{"model": "sound classifier", "dataset": "read English sentences (LibriTTS-R)", "train_examples": 15625, "gain_aug_db": 10, "noise_aug": 0.002, "input": "waveform_16khz", "targets": ["voice"], "num_classes": 2, "arch": "convnext", "norm": "layernorm", "activation": "swiglu", "mlp_ratio": 2.67, "inner_norm": false, "moe": "top_k", "drop_path": 0.15, "num_experts": 4, "moe_every": 2, "expert_mlp_ratio": 0.5, "experts_per_token": 2, "shared_expert": false, "wave_strides": [5, 4, 4, 2], "subsampling": 4, "layers": 8, "width": 512, "kernel_size": 3, "loss": "cross_entropy", "residual_init": "scaled_by_depth", "optimizer": "adamw", "lr": 0.00057, "beta1": 0.95, "beta2": 0.999, "eps": 1e-08, "grad_clip": 1.0, "steps": 9700, "batch_size": 128, "epochs": 79.5, "lr_schedule": "cosine", "final_lr_fraction": 0, "warmup_steps": 290, "weight_decay": 0.3}
Rows from block 4, named by matrix and row number. Each number is 500 + 40 x the weight over its row's rms, rounded and kept within 0 to 999. All counts start at 0. Numbers have three digits each. After the name is the row's rms in percent of the matrix's.
# fc2: MLP down (model.blocks.4.mlp.fc2.weight, 512x1360), inputs 216-287
fc2.212 077:511454535533505489548547512522523496497538488573497509517494522478481475359497513491496480573460434484585500484508530450538497475484461515462477478487459520451491550482523466479506503574542439521477551472533516400560
fc2.213 143:560469553536464520438506483529429491510519527522445516511510455481491511489499516513532471453493456486494449514430522507525496483450508512490496443464495535491485458461465488503476515506536495533440544521519428479530
fc2.214 118:550514562586454495484511502514510501479385491474568477488477520495506557563550514480508479564530485535519515444485535454478461535491452469497598530494447407461594387532498534494523449492561536518501487479383490461482
fc2.215 117:513510424487552478530489518468497469501569431576481480493486481497509517491482493569521552426554439518491568528520506542484526458552520513483529508459478513478520555496512491514520520583481523494465512525538440471488
fc2.216 068:509493457466484517483555413474490509524521496585550557517436566526478499594549502506548527480445535544504532494442534494522474534543410492488517512466495486458551563477531385468528559507462465589500564574591429578487
fc2.217 125:503464511516503494507480484461550529542528449504555503505486434507500482572505478513461471487464483543486589527575513566519441486503489544526468515486516583505524416499480537497483417508510535461498449478466503466573
fc2.218 084:493501530552477455474459591461440491480529539399471460473452524511501443563460496489526566493524479517496482525507524484502526502492470462502560450572457441507502459535493527488486496451562523483459503511546541640456
fc2.219 118:463447546455501564515487572498476531519543512471428504447533501464493504553528483486431506521436535516513476487534465454441459482443581577530536454538477338469490517471452443473530442541525516508512432481494559458487
fc2.220 127:464485513501526528518523483518483496552531581529458491541490552474528482441528511602518520466534487466482482503521533476514498472540484522475564502521538436522478513530460579488512527504472523527499487491468426562512
fc2.221 085:514542525434476497474504551546515512482490500463500523510483501511501481629496490511452479496544522480428523491470522422503474512537503532491576477497478424541612436455538543527495483458485482542527486499475497624460
fc2.222 081:514464536543535471451473411492518515570475442552525506385519475482532511440514508486495511555543501507501490533530531657454529554507462546487465505526500417445549438502419474502451542557545504471527554433527611524455
fc2.223 126:465556484504547490412524461501493508497526473482469546504522548416482482468446499439512524495494541492526464506560523481459493489507540463481482481470504495480516529465539375503479464517532495515525493503487557506470
fc2.224 099:481426482520490495506475438471505512535448514437529475530481470488476462402443517515529444536526538459511538541490454539492460502534477452475413502529514579475541557505500474520494535470524505462539552474527466532517
fc2.225 075:472456543543482504463454572425569522490483476528466468512511540529467458521474509475453471518543488509452463431474511495478484540471483512469461452490493397475619519492532517552452499503536471545567543540574449484443
fc2.226 084:497451444437461504526542524538496468437504471505437521517479521509443471471491505555496502516491466530507482483531497461546461559508426575571445517475504572497560540470445508427512450473464474522526486487480568449497
fc2.227 082:598523528487509490520495571445522494454519567547584495498509541486517611465474513506490468484439414490474599488573535370510484539507446442508450478542467474533493523445500478474509475492440550479472486453439517495507
fc2.228 110:487518522463501512454484522437499549499538574539495504522468515489519538502512490502511520482406491520579534502537484455553479540525496478520507450543529507553556430463520424472486474429500506482491372486554557445510
fc2.229 097:505500462455502496471520515455464489506582551522525488470472541513509511466409484490513480536513567512517482488558533418501470499532532498469531474586527511523474537515540438543493532526447466549496565507586416529498
fc2.230 075:498523493491478507524460464491477506504440441532356523494502498482504470504468516495468427482433483479506559475481424511408552483495515487463459471500552496493483436524569535506530510509508442501491520547562502501531
fc2.231 074:471524520537557479495531458500522499506456511426481516539523490479520507584493484495466512520536465513470502474521432448544459488528489522588545439503497473472502418452504523488524493487469518490531475463422449661518
fc2.232 107:556525564546521450474503513441558455467431506555525525512473502501511485549490512460494471497448536434580566486480478454460530511481573490493446437433531518497521468535467485459459511468547473490489576560551477483486
fc2.233 127:488515525543478527499472459530470482490409537365549475518565513508491505461479510439540468553543538456472530495463542393526477499480473488510485521498526516563481477502479562445521497388527549486482420448463538547553
fc2.234 099:489466521455519546522512487530466496560595496525509508456551456492482536525496539479573536489502564516553468448450512548537465519505538535531475505489492460500538461479534536534471468472532438498516523480521453445515
fc2.235 133:498430553494529473548455432497473511468560485569491451473491506578571472545460505443501461550500562503493608532521541534620455549496484439522519513466502504494586469424505486527486523490497538447474495564500485487621
fc2.236 077:520502536471507470507490558464491523514556509498474523458514467490463486428518468475593548472483459526410547455493462482532531492522474444519472513513489581500478511525509515487504478477529496488519528473530430389480
fc2.237 102:505496511468520530543504422557518528493521449552547471484493435552453510480577517514488487486478475489451503447427446501549522468529516477465597519499532500550339504520438496526534526533527495504501443532602485453460
fc2.238 090:480530458450513593516494442425475536528472487366388488506521495468430536473504483506468461432498532469503480471541501524412520528452547521522448465500471583531522487481573524497484544451483475551524510557529520482486
fc2.239 068:577560515558481572464472540461517507430458419527421527446533501486526504638418513530509497439549459538512592528495471466443521546501492592510531447453459550526549380555520490428544435464543585447467522564435492664471
fc2.240 097:484565447532541477516486523480574438551554536487524494498440507503487516611506510536493511519530599456589541478595511485555488522454494458418513555534425440476496530447552457533511521534515487482506542507454479473451
fc2.241 097:544498469451527532498489559530534474490493497415473480495501447512545494619469503496514501487504495563423526493509493472484486505485474508494540459508442401490540492494480531480515500436513527497479516496421509641469
fc2.242 123:560487447495558532521506337530475511489445458611520521524527384512495478430445496515534537382523508486534464506463482568514540451497534471432484496533521544467344566514503427492463545569433478453487497554496464401556
fc2.243 100:480469487513496504490527442455474521580459427527496500594513457449540438510510549479517536520473540516492422444521455547549497485467510472493403538522496476439561509493515581518523502437558536506534532477486500454536
fc2.244 098:519527485470464485469476575472526496486598480493483512450486527530417532450541506555468542505447491481533589463445460490560487468555502537500517446553505428525529473474467497538508446505538463507464464433509513419511
fc2.330 078:479522530431499507508479484536454476473545520415482518506458433471476521410506505457519476483528464504444494466469498489486495443486511525459549498485499570505497524489464468530507480630514507512533587482547370455527
fc2.331 098:526483548583456489538562460473525488517468428546515506495496522492474519522503479494443474518511500500585452483504533513458437504494498482531536466501500583495588467546514566505473502503526531537460430432496572468466
fc2.332 101:479486525491489529477521512570498494464526503581519498497551493491522534538515488457458490486451492451530491555470511452523478564461585517480490496476440603521402520487475559516515536508470506554518487469516525472454
fc2.333 120:532494465501532482508511604461523433540546458546535471422435527502471522529510507513497464552500518487508426485468536524407498531513465494580501487478491505497562469563476570536458452473488430472552445469578488463402
fc2.334 102:544509468491521510512485536482483415561531482506491523442496472493590441526452488583434537469495448463520544538509525498509504452499514536462521514504515498531462524502465528502495487616515548467512519495540531621491
fc2.335 072:534498523461574516494515529507457523577479483542503448570482431532529465431510490509468458510497480530559529558487434576512593554524559513460490501461472453522396508442535455479511512492425477478519507517571517401491
fc2.336 122:440539423515418501468463532483516493540516542607462531525508523483604503502512470560513550442457490441509384512500511481447570489489509481531439525553462466560394520524490530467510503538500466540482558495532472568449
fc2.337 078:481534486458513520503547632527468464478485463547586464496536452482464573524574478509497515493444477489489512470499461555468518392535536479473497534484463399528474478500493409488508488513470493475537487504460532470483
fc2.338 108:431601511537417530503524469463478491503478489518524504518527470518465487376474509463454494478444440455569543484516460492575547490534564496461455511474493582522451558470505473474498484613455517473549494530628499422512
fc2.339 092:465431476561463514480452492534469545504444523453520491479554501541469498450491499496503481533490504476581531534493531482430580461491500439481509469529498514430476467560493522511516518392495540501535488458439476601519
fc2.340 105:562428479509540517496494416544443533488557537395510521465539496487457466526550524528529475568502439498497524541433556542472472478519577499509472466474546493519575493477492569505469569504535456526528512439449512528424
fc2.341 075:530461554462479525544547522557457526563477505510472487482484473489505535422484568511503572520536482516494519436476517453420455506481515501480480466471509431521570442480445478436508540377480434505474550456465495504540
fc2.342 095:494449518511469465486473595532449536457499480458483484473513482460500528552441492439519495532490503431567579499458447498441480475502558490480478477440489532490449603418522485513478531498499481557559622482513484498510
fc2.343 078:507508537464482497542507538517556490439520544507573492481476517529421540421536505518549464598472545429501467446491534448537518503520584472494596572582512473522458496475492584483523480498462485542463518548504511358501
fc2.344 104:553526496519461504469495483563457504484504536451520486492463508462443456556548481539549520460535430513526517528504492549461471504459481532542546527488489534483473447520490502490465483515448454448565471411482571486519
fc2.345 082:519543484579554474490483484496548504452436448491542493505514529455502547649501500528500474516453501532568546488489473411625504560471450531502517432536445514502581440436507494481488558580523476409490549468469623495501
fc2.346 088:470508518536460416497532461471552536472486526552411506427516474483478531525508554496510510461513526476506534466456448465512476517504458499450484535502434457459437524467515479545486530509568538588495501497464466540503
fc2.347 152:482493446487483496436530501450517504491520505509513531515510561461487486484456482426478501475532563475493485467579461536493495525510479518520476490518475563512428480461505478499467424443539487519475467525532500533441
fc2.348 108:454452526540513476436448456461441505420578505579481471469529601508497526560456508460494438527516511500540543485503527434582409569529436476523472579529432367472587502441510513496541493488523435518494487462514473524512
fc2.349 086:556504509472477528467479465526563510433482434362477464483508438528482485592501572408519451469525457512429461483502514466492460564517452514518520449462476482541640412478470541454517492484440470495482419481438521583568
fc2.350 078:522541496466475495541496470511516530513507454544525496510472475515485512381513500514488525464495438503537499527507501547541525475510484477491434524472510518521543534531516491503524503561495491524464522487519524313522
fc2.351 084:491387502540473491479440511515406538514502489478414521514489596468436481512515499512523502521504528477513436433552567509465414518480446491508528488460488506564594496559541587448503497509457538467513453432561521434518
fc2.352 127:471528486455521562533494509456509460514489481579462461450492445514578499486544488583469561465517539564452500488505515504545545497468503536486524486506455511432503549524451555483467552457477500517477472564517471616518
fc2.353 092:481548448503475460548537481528595505509490533461521523519528514497494538468507530511492505526495438581429499515565473477493555525530539505521528467484538410504561461477391614530534508454451549472541460499501508539492
fc2.354 080:424483514420470550472501419539463491502547479463520520536495502517471471613491531502490473532520532494487461526479505461486480480505516516530514473523570509490519422529484534521519472500476508535466449559563494570435
fc2.355 081:461490507474519527491464502499496468528491533476498484513477423493499440439487463528487527496464515467550506534494439561449507478504556511467441506507510557517388528554448479484527492579487489481469519537504484392531
fc2.356 095:469584437520478488486557490475465501493511536441522483538512576508555458556469494508515464527482484551466509474553526444521475513510506483517522487436478443464651488546481523518503535515498560435525451458434425512519
fc2.357 081:496486530468406571474505520570496475473514484399475493509471499513492499557536488518482486480548493488492485487525488572430499521525519486450500439497491600524437523507486462472544526551505459499458550502353448447502
fc2.358 079:459489479537545530477583409508445452398417501408506470460561499489464473493501514582520521467445526458477491472461563478541483512525483531462559492536479460473518444498505499443472509390447420519487431546513560570485
fc2.359 127:382535434477488512499485499467458473501572540504495549583517500505582450471469501528554506501554516533517452567475487484470557480495563511501458488508489516519444512539479398520498549502550509524532530550665413573501
fc2.360 093:416490421454518466539528559546488500463548473467499532498517554499462482517486464500487562432489531460535501495472452524579556482527544530461564493486489467441527597554489571502501472541589505484493503486468510437491
fc2.361 086:451516528502478523500506497487447510503509529512566534470450526523519498633544565532496463504501491489411437520493454453546491495451470458499540488476481449540512411449485551465483523470505549493536508493490481584482
fc2.362 067:487493474481542468486541435500518542545476538491506527516456517492518543464478521468470490538545457494466529505529503535465533512556500461495498508441522587506545503457528524465515499507462424527542500480481573452477
fc2.363 078:498531458510555561440524617587502482516541531521587537475505451477582487421484490470466513505519490571485480533463561482460546441567586500498445528438490460499501571509489593530526512564463477489445435462445424549477
fc2.364 100:544491537558514540478550493419445556440482517534472502524494537496540542522440502464482450471396578431581576528493493556478499456459540502455473468474483531515425518460510457515511494484483473496499585514470451492496
fc2.365 073:485482510471491542494527477472435474484653504530595486475506503436477478587483538526583502460508477473543536443478427534537556485503518492499484406487527629552446556431577411451510552534566507552508600443400408548479
fc2.366 095:442480531500504515533490527502456497529539423474472453519527528514419409578479536518444482472543465527502485463510467591453393466488487486481413479461493503525540470476538532566515544570497512513461493474534539473497
fc2.367 092:492447535470497479531494528509507489512509572458473491439471508502497501477417470501480521521509479551563562536449495513418509485503508506470497498480515474443580527523505421435532513594508502487501541550460444533523
fc2.368 118:489522518481466551515494510483507479489466465415516513505479437472474479563559504471445485513490409536488503532496462423521498530500541518534453530488508645442450464516527481443528447510487540451509411468474569473473
fc2.369 093:476530509520524523517527552519518510510524470499495485502462438485474537585495465457528489523475457466518512520533502495572500472538458510404561516510503538487482504433536358473521554509444462469505431427441492487467
fc2.370 085:513493501434514487476499481508511487561556540507506470503516516451517537564459516463497505523469574507501517477466429529484513513523514443470488492441466417462526476505524522433516501480508508558515511484544469593474
fc2.371 137:492547534474477504435512493516515536543442524420504491518527543450500512512538493472537541492456525518482425485518502482472463492521510505499465556500482495529538408501501503478466440513476468548499494485455617494432
fc2.372 107:491492498480486496493476445540526499512509521500436541521547438447451512468465519550489492539509522494508475566498467428422522564501556537468420510502553573490408556558485463535540515614587515504583519479550582450518
fc2.373 067:519501441540451484497456530504440521481597481516534455477479466556521532509509493502509487487493488473527516498470589565557420462502519549508531556488488437498456496467466512568489483472479533535517537530548479462515
fc2.374 072:491521519544443488514474529535520471477548486535554491517510558476466508388494478498557525507451476467489489450453552483441498522495479506490441518474497497550411587516502488463485514411454416517518496447532520439528
fc2.375 080:455476504549539509496527437500452475520478482427482491483516507484495559498550511455496515487435542506513459502535494497496424502499472520561529460495513492545576527472482519453486508453589514557473432486448487596467
fc2.376 087:525510500522547450446487458488540512470466571481458520478490556525512449481468502483499517540539528534493539497523536591419495521516512520492517515516503452476537436507507485559520497480504525539497500516410518563441
fc2.377 103:445516426488531486490502478491502544507489451509458496550528463523478477500508493533453496500575460598496485517461454494489440521527504511490419542517464541472610497479441526493451506608448487501471520465500431498492
fc2.378 086:478444534502471504480544460544511511457435459441551511500491474485513465456464486494527528555474488478443518458423516584487504406523556481503529492475483525545469476538492542553511466446565557441478484506443563424472
fc2.379 095:521523513494543506508485481489487569491522505532558476513495480507470508466457525458507507561491523462490448532493554526458425459511593443493532499518542493502587520506518508469461567386468432533492511571491478503488
fc2.380 088:534547513536586468449493568507526444499493519539529503494466538525486546485498573537494529487525542531539572474500506510554567525549563488508538519483494408549469550515511503471543515541558533498483546468501479497478
fc2.381 081:526516496416450505511492555514493528487579475532502490484524471496453551454486522529497483510554491446491498513479547515421501487521527473449473500528508612493425597514517485470497471504416501511514536473445383343455
fc2.382 078:446471461479472534499510514515446521454459452474533530487579568514471488489507486504525466434536530502479493474523543583465546485533539541515535542493517467445429497501506597508510455531469520528461514493466537485491
fc2.383 077:526496541601490553467505486576435574446463575477438531493491529507460516453440494495541445543464475497518533443515500486410528453464519482524491486535553482519505477484462484566568538509526461527492488493474503542530
fc2.384 070:486538463496532523525525590469458538491523531552502502469501459481470477392493532551506503500489416478560479490465531487496500483546565467470508513423495535489466543421542510502488529522474557480502515458437434452456
fc2.385 096:477488519490490528509538511519506486533459499449559502439498479487428500532552480473509458513541458514565556508463487572490510465528499482523548481515498527483537432527502518514507506484527476473487490484354535503470
fc2.386 084:515501478555484437501497504472571481534474546503554495483475470516524569554517467454514532494479537511508522463459535442482567448549519497447519560491439416438444521502417513486495500611537496469500548504408525506503
fc2.387 093:490521466557508497539531437559526511456397508409478518514502490488484483529460460484556443431486522407542539492459498518450451492503464509477520477544517552487575461549537515475494458495511508442490438505502570488530
fc2.388 078:463452460533556474524494415525520476536646440492513458412481404504379478509513508526451476468583530523511522505474554573538489503532524500509516518529478470491594443555499498551489484509545488559526473452549522448503
fc2.389 073:493526437438472483479498510481412521567555480495513474414499448488501465559535495484487489538474499467502470503566496534437506395545550466514493517496453476454498590477535542512476486604509500485496558545427533506481
fc2.390 109:487495509568487493503493482455493509510505447548478514529465460479485519406512488497477525459518507458608509510497432551496512491536511504478391529485497574504465561532519464502502504628529496473492534503562484365507
fc2.391 105:537473530513472503506533499533483499493443481449474503548521465489522559537513452476446428524480515504513409559493445433466464485471531511497419503496511554547604508550486463526520472454461541510468482486481551612526
fc2.392 108:411482474529446500496469483510449451513479454445484554524478432471492418444564508512503489447551465457531442558500539552528478533452499501461467484489539661447513438463511536498464490476484501413567511532515517417514
fc2.393 087:535550521539488522523505546492463509523545455454606488446517475495510464482501530501560573470512522541434489473466486476397556529492552527440402450501539642453363491509465494476490538497449474574526514526457497488509
fc2.394 100:518474467541477490538501447482475507525469468534543475485508479471490495375523500518500485533464488498554525506465452546548531496518518487498445519505548637467411566467466501495533493552465473518472538543576514382534
fc2.395 089:439492504489518516508520482488517535509433437522530501516477428517489522363546487501518488493510541464535529498458486540502475487502534498506436532486535602532505532539511459526494479541535467491548500511599519317546
fc2.396 099:534513513466545492481443526483475462506395483485521455493456502530465535497595460516497518433521500510496608427496495570619551455453494456462519473527461469510378479479505516517523485441547494534467468511485477419529
fc2.397 072:489478446433451529463478539574494543527479543514488527485480554470534530492562523481525502480486504527456415569512506376491428544465431546472612496523532462456495514484429507490538537538445503480514506479399450428502
fc2.398 099:519516482478538518511505504513486514459547531408463494498522543505498497627469488483486509459571491489465514517527536449484478518489455497536542484482502404511530445509491441515491493457495509506473483476409485643515
fc2.399 086:513484466505500498484479516507511523569485420477504479506526523515421560502524453569467519523440494554447493477466564551478524492536504472516507548500514503452462473489520392497512506494521493578487501523467556435528
fc2.400 094:521482555505498508554455418436456490511427521480399466480456475538520513529491491499490483452487475491544483553451571449504485526496435502544607491489483503549527417503522430520440481452507522477507529497558547456492
fc2.401 090:465477447487498542479453429510508490533471485520504493466477457523451497384542525524518484492496426491561471527493457509564554476515552552479465509502531633488452523614481413485509515574535492484519501466578522327513
fc2.402 102:547481479562491492464549533443536558496534481594435490466505358479472517423542551511527511428446551518494464501528435525542481550516545457466451525555439496558427501521425479495484472566567518482550543474554539503504
fc2.403 103:475521493437528493481467507466485501551515469515456455492499407490507499502525491553476519436471529532510439492505463427466523553486596498460497487571474532576421525513427403484485534507534530570511474563635594509499
fc2.404 077:472473538450480489484438446532405482467570513536418518572479477454597488461472462552544477447484544540518513528461503466450512538455430467455460504453487503514634434510557412522494502566461529484489588448654508621515
fc2.405 088:490480495437458484505574523470494468560573495584455511527507470485515450462481452487476548506468485521541523525476518426523521518519507535453473493474484440496503527453520446467495552565549468512473636451463448556524
fc2.406 092:485476534412479502454503461522466491531540544554468545492513575502510526452476464548488523495534499500573540473489473572560499489526546517513568453493500509524493544510482505464495483736459452482519529518545468537504
fc2.407 084:476529497516503430447497550517531485547602470535543533495530413532497552423493488512549455479547473499504519503425571547431550502494572447495505531432505445424531435542557478541531467562550495486532558574528471492486
fc2.408 091:472556488547521519512474549542491530538493501457467507461559491521513475499519494511460510471563464490418454520514445482540504501508518557534483474533468494511439563523470555429504464553536476527489512426469467507491
fc2.409 132:488467503503449464507502494491415489545615498548415489486514468509541547448495506503474526498465467515483438556450502434598496539497583502513493469502503548488430427534494428491457572516485487508471570551540438501541
fc2.410 096:537504486537524492513501526459497519535508526460434499519502492519515472488437483480481556494501477465478473430471573526555485531500496481473533502454493526516579490457447497536511446545504483562458554467499521574519
fc2.411 101:522505477455502557512493515502522499580445476476558503439512511546407497603449495480488490515352549506559509436462495509467456492477498494481454524542540509489549575435509539445553507410463471508511517481457586501483
fc2.412 086:500491536483549484514442471465488506490464473523475478498521459520526493438517517525470468531413505508546525468448461518551563516485503497483538545484538470462408579477529446474460490537456488464514509563615480339560
fc2.413 087:482523495470496527509511471526495506532441446406524502515483459492525545490476428472507509477500483529534436475487518523474448511504462454422387542457509590541514425490476452442514516470488451504492437437433467537508
fc2.414 120:542507488557485489509514499499485494538496514482552504468526553546499489548451522474452426537428511529467505456517562496520451490459504511544548516509516428522614456542539503536537446490515529464551409516465561517534
fc2.415 091:495444475567412515512507486509439545517516488401465498501515452539510503489509520502527527508464504460570463528492463451512485554470472495505453485499517511483533470459529498498480524517568485556498571437485470445463
fc2.416 098:483517496563459431483449441555425467499491503511511481509483495474509542511448504538498500584469539491473540464465464554448537485478582490522455528437495595538470470546461469493536500489497510565499536492405525451469
fc2.417 113:463499569529498516506498556571528556459454573497547519469498529525513536523460521505394500533453494490468498468464490483460533550492446476452503523491412480554529489493478519542431548463415463450497574481490497634531
fc2.418 102:421530502487525484537478488462465530527531512597418569437552481493526513528470439503530503475514497507474422476465439505589536458520555503460515512442508519463421547475460519528527478580554493479520522533563486492454
fc2.419 090:513473428478502542523497430484514483496498444440490474519531486453493497452472491535509511516499507506483506534488500516379494525513496482472473426514499506532502444581426482460493409534491462440459463535549497470434
fc2.420 085:508519442511510486495522522502505492536559487551491550494477476492462492440559495499509528486481495476481487484462514527541563516465555528445533560456474491437403559496462466564508511582515485488537593539497470438421
fc2.421 095:479486524476495512516535515506475501425513498479531453530557431561524427443450470488538455483507474515416491520525456516547484484481546449519477533483453546520488490515511553499514518499543512492527460493531449591527
fc2.422 117:506501489466563484533501582453505501486557480579422525522529456498517490560441483480516519440522511542523500516502498520425519461534508483461430507481474448485441634470479457509543524491533510575540565524566487564455
fc2.423 086:566518489558501520460532475500465496512556520486542513501455469480512458536485515520488519514439548480541536481508508519420555440556648468456467493527503515511467471524480555510529519531555487529479572542516455600517
fc2.424 106:500567513523488540510514497483518483484488361441581486484534447505516464507579488456497496503511482549490479447469442543515449524501465501538476520538518478535586378510505510459544444483490487448533403458391553490523
fc2.425 091:475513514514443486491464525554492486449394526421468535565482594569476491491465461514525466591483497433539503508506527505496571492510399494500478526483521522503451422508526507496542511427551466500448502492496538528514
fc2.426 079:531524511492537537476491482493505428445528471461467525592518537471549471586478506500498493455473482505482544531476539540459465493501488521528474491510479499486531431435469533527500490448521492530513530476441484661478
fc2.427 089:511512487525514485498497527556545483483450528481517519535509472478517547415447538495539514472495477430540536483460489484441549458497595539508475498480509398497464581563471474516533528575620494463471575577446422497464
fc2.428 102:469482491542460487519495400521511503452472519524454501479489573568496468541507511527453511458468354513517555459467505553623456503464409463492632526514485440480635435467486522461483517477470568507449467511485448490539
fc2.429 117:548513515517499499501512467492493533445507489527459486542481496493510514486462502447536546420494489505509487501498533455537554497457413429451486529525504554470530481410456556476462504510472528498512477431530430523532
fc2.430 117:476526540500508537489547498512523564448463477518530453537532412473485500479542520454540477545461611530464428436477474489507455523502534491496465501481541508543475416470404439520514534427519531522494525508509545441501
fc2.431 067:464520524482549508517442489543504474478467472474520404432493493527518488469504507485470514465494444540520503494498543469553519529508483484528571464501504462520533564528497480488516496491473486451489435482492503431519
fc2.432 091:507453494537531467480549482456494541506507447538464505450494493505471530414536516522519530492483477441608527437546528604511553487488490528444471507519489548543467576498518430590513513575570478582473530526566581392528
fc2.433 084:495552503478450565521506490450510577476445461468478537509503550539468531486568519508449479428397438552507497504462468500619484525491370519546488507545511561518525459509499449458487430462400450503508438515534573398535
fc2.434 074:556499496543524487464497522499532472482480437473520542512537522568466547641501500484487458486543502515517509503504532462470473480435523516531498496461472492452564369473516558502560492446581483485492487464430526583526
fc2.435 076:551495506514442472508525501491490487476499462471474515492483554530525524624487526485517505481486524539383486458515506510521489502484450505451548523526503480490478506497497534537489502430490522511500496535445431557479
fc2.436 096:508538521480509551509474541544544523476480468492504516469548509528502464447564529462476538489533526476485568493473509420505568484566525457460501494500493535492427524499483451472508554491473516486439561541469429554509
fc2.437 097:503558550474449455520476524511492563494583512495585537508455581527470554626482521433484519537535553468466520477512592499463470552512450478556542510523491496514572504548458589555551495381585474552508475491408571601401
fc2.438 100:555536552475520501486460490450528505482535504467476467491447541500506501486482481482516510528451531517523476492581464476545478523470542485452455510482477518450512569472574515470524542537460544543539533482459576584507
fc2.439 098:542508524530490549474471555418461534453448460555561460502510430496503475543462522442519496487468511501515471418475475524528487542485516463512527474502535473550502390483530509515479449458526510516488442489502523539510
fc2.440 080:546518521473516520484532548534566510472502554439504473509491522469476557534466494506488459515448403517451439501472507452523474457527490484511485453528482602428514457473496569470479486398443517505534508454452576546521
fc2.441 084:510541492503413527489525394454511482503517513625477447523475400468516506513524490513462489478449517450561499487468513491525524486428494508513457545530488597508391593537528528534443451535451468487488523448538508504526
fc2.442 070:580423541550468493523529518504497499499587570604577462478428535465448436452511452509514519501455494514533454486502529586463491488504485518477546491501495497477542473537441562469503519512470516473473561502480503422446
fc2.443 105:533502475484468531513502505565443521514449500462552515514522489482571507474535515513529537468564440488454508532440567477561453451505392530514558455438503457546592441496490589461488462555444550502499445451453469592523
fc2.444 080:490498485476557543498516603478522484572437503497476562521500544466548532454544487484451501514451516533399412474506539492444480492535440473493475555460515508579468483558498540515488474524428521477493461492584623479528
fc2.445 081:496526528508530476487528522437553496519560491533493494489477502520463503329488468529466516482443529497522502503481507534522534541500540520476526512604480474452476586490519433549520528490544507496508465475547535442498
fc2.446 085:503497570519509498537489469543481565461475544429452514574478477489505487501456520544497427527434543418562548502490530551455440475496496500484481442528508582525573478505452575533485462484516531520468471500505550599536
fc2.447 092:515547500456505503436495450521540493526439538476533487505441450487506505442513528482514504536483530444598520563440564493486543484493632501502548525481542501527445532507548448511518515549530506505479577536509467452482
fc2.448 103:539501548583563473498495647509528513469562555513491464511472504485541505495429467516431577424432531519546556491466495495483509490491454425517534487434439493512489465499488564563501494483519516552496546505453427538492
fc2.449 100:533535528535623493466492542466525497487544416549533523504476428506439476607484464449447498449473495438507587505485455542439537477459581479483534468498524532430405582470476550540509482569534505488558541529538491537459
fc2.450 103:526522497527516497504484477480505527514477450534454490495488492469517526411508539487496460458484458477543487538490469505524495486504536498489436523486530602476477550483557470489470482570526498504508558497508499365488
fc2.451 081:436543507510426496490514403489466437559472515511492511494502552499538462568470492480506438508508543533522459501554465470541507475468479568504458539549510566605457487465555510494416488524493487517513455553490561514522
fc2.452 091:507543469519478551480513510471520525522516566507540495544525542497548498493503472481474483526537508525533539484500518456526462462500538515501550518460528337519684473438510488541512488501503568463494449527457540630449
fc2.453 117:517499503484491531482475530562438456525519478553549493537518484519480520468449482531529513466467549426552512495491481536484553452485513486426456455496509657471384580490510567446520510393473514500467567548442465527504
fc2.454 101:472518474470511506464502534505493501497468481488559461534542500508551489591518526473517454523524501566452501490529508475556443493486449478517567527505464446467563370510502527488484486426484560442520446527377533604506
fc2.455 098:517446502496472510500505477479507473535518475496527509549508509556512474473516499493492484584454546519463454494468461474547439464434498519564418468527517512499492486483532564553458522434496477450514449458533502442566
fc2.456 126:450539455496503496415509523476506538519519506460515502554547496443512523480474480507523497506548595470540448503524516528380509514517549477496474502464490486477497471529519427541486462535527477527548551458501530534387
fc2.457 111:489510460520532464514535520486536510449348513441491486505516499498456499513516522511572482514540573514518535452458489424440466518508480512493483507517497436438441489476543481447488513434550500516503447499415550477481
fc2.458 095:458540515519493524504488438559543479536448568551473505544511491480499461447495488492535485537500531443517459452466496522402513496473569502488493493525576447469472536573482539494483476565546401554480522604592551445543
fc2.459 090:492512476467501483519475550490538484520460500546512477514453570502439482378460509520475495524487454466583491521507504568464503512510496535481481515508534521523468581539466431515503503521515536447532511442542508367484
fc2.460 076:479482402470510505487562481530564483460504549460465478540524504516486490469457479523539559529485528534458472498544501523520492524521475540511494484479492396508558361488538504512494488431490505467504444547381476564495
fc2.461 130:504430476497544503528476487519513460539538506546562533424488482512503525524507497553478511494526491442532514514469570556412549475525563509463544546494480547488402552564532513555519553518462480477502497554513503506504
fc2.462 086:473492499465512513477445502481508525559594467588506509550484456487483520389533512462474479470474515461513498506462477554538526498549519458492434477543470568511436584519509576514467548516437516458487539495594437355525
fc2.463 101:468544501559527487478551561483509498468479542502510511535514529494493507495481519473539499499516539449519452464544486495376563518481549541524496483488498408501437403517488477505489447468576508518505473480411575596456
fc2.464 075:488538492534488482508458474501463533606591480516513548486461461459486505374495489515446566456481508512520517555510523549501543474527552475487413480473513568542414635490509455525504522542470482421497558504589493400498
fc2.465 080:504518484557451493479541362470496539505463581379506505554514617451524485504494466466536478504523496569484486457550518435531488445489524542507535436494459490475479474464539467422516467458483480486496464514428522647515
fc2.466 136:555441528528530525544472487492446452470487545561483439487458549543533541514461545610466479405467493542521574519503513539548547476461523499478558484513481443470488463493469564535499554506470490524480541505479447506540
fc2.467 084:479486501528573461543488404445485499505460539541456583524514619502459500576488509538541496470495421449493542494514527520566439518493475484484497499529497557544493425461510460490480511489456495532483532550505550378507
fc2.468 100:405496478545436507448504496490487490550486523521435503550527540494538498447438521460576505539532543414553437521541477465386511491549584491489474532491527551525556531466504370483496511481614468514474551503559476586446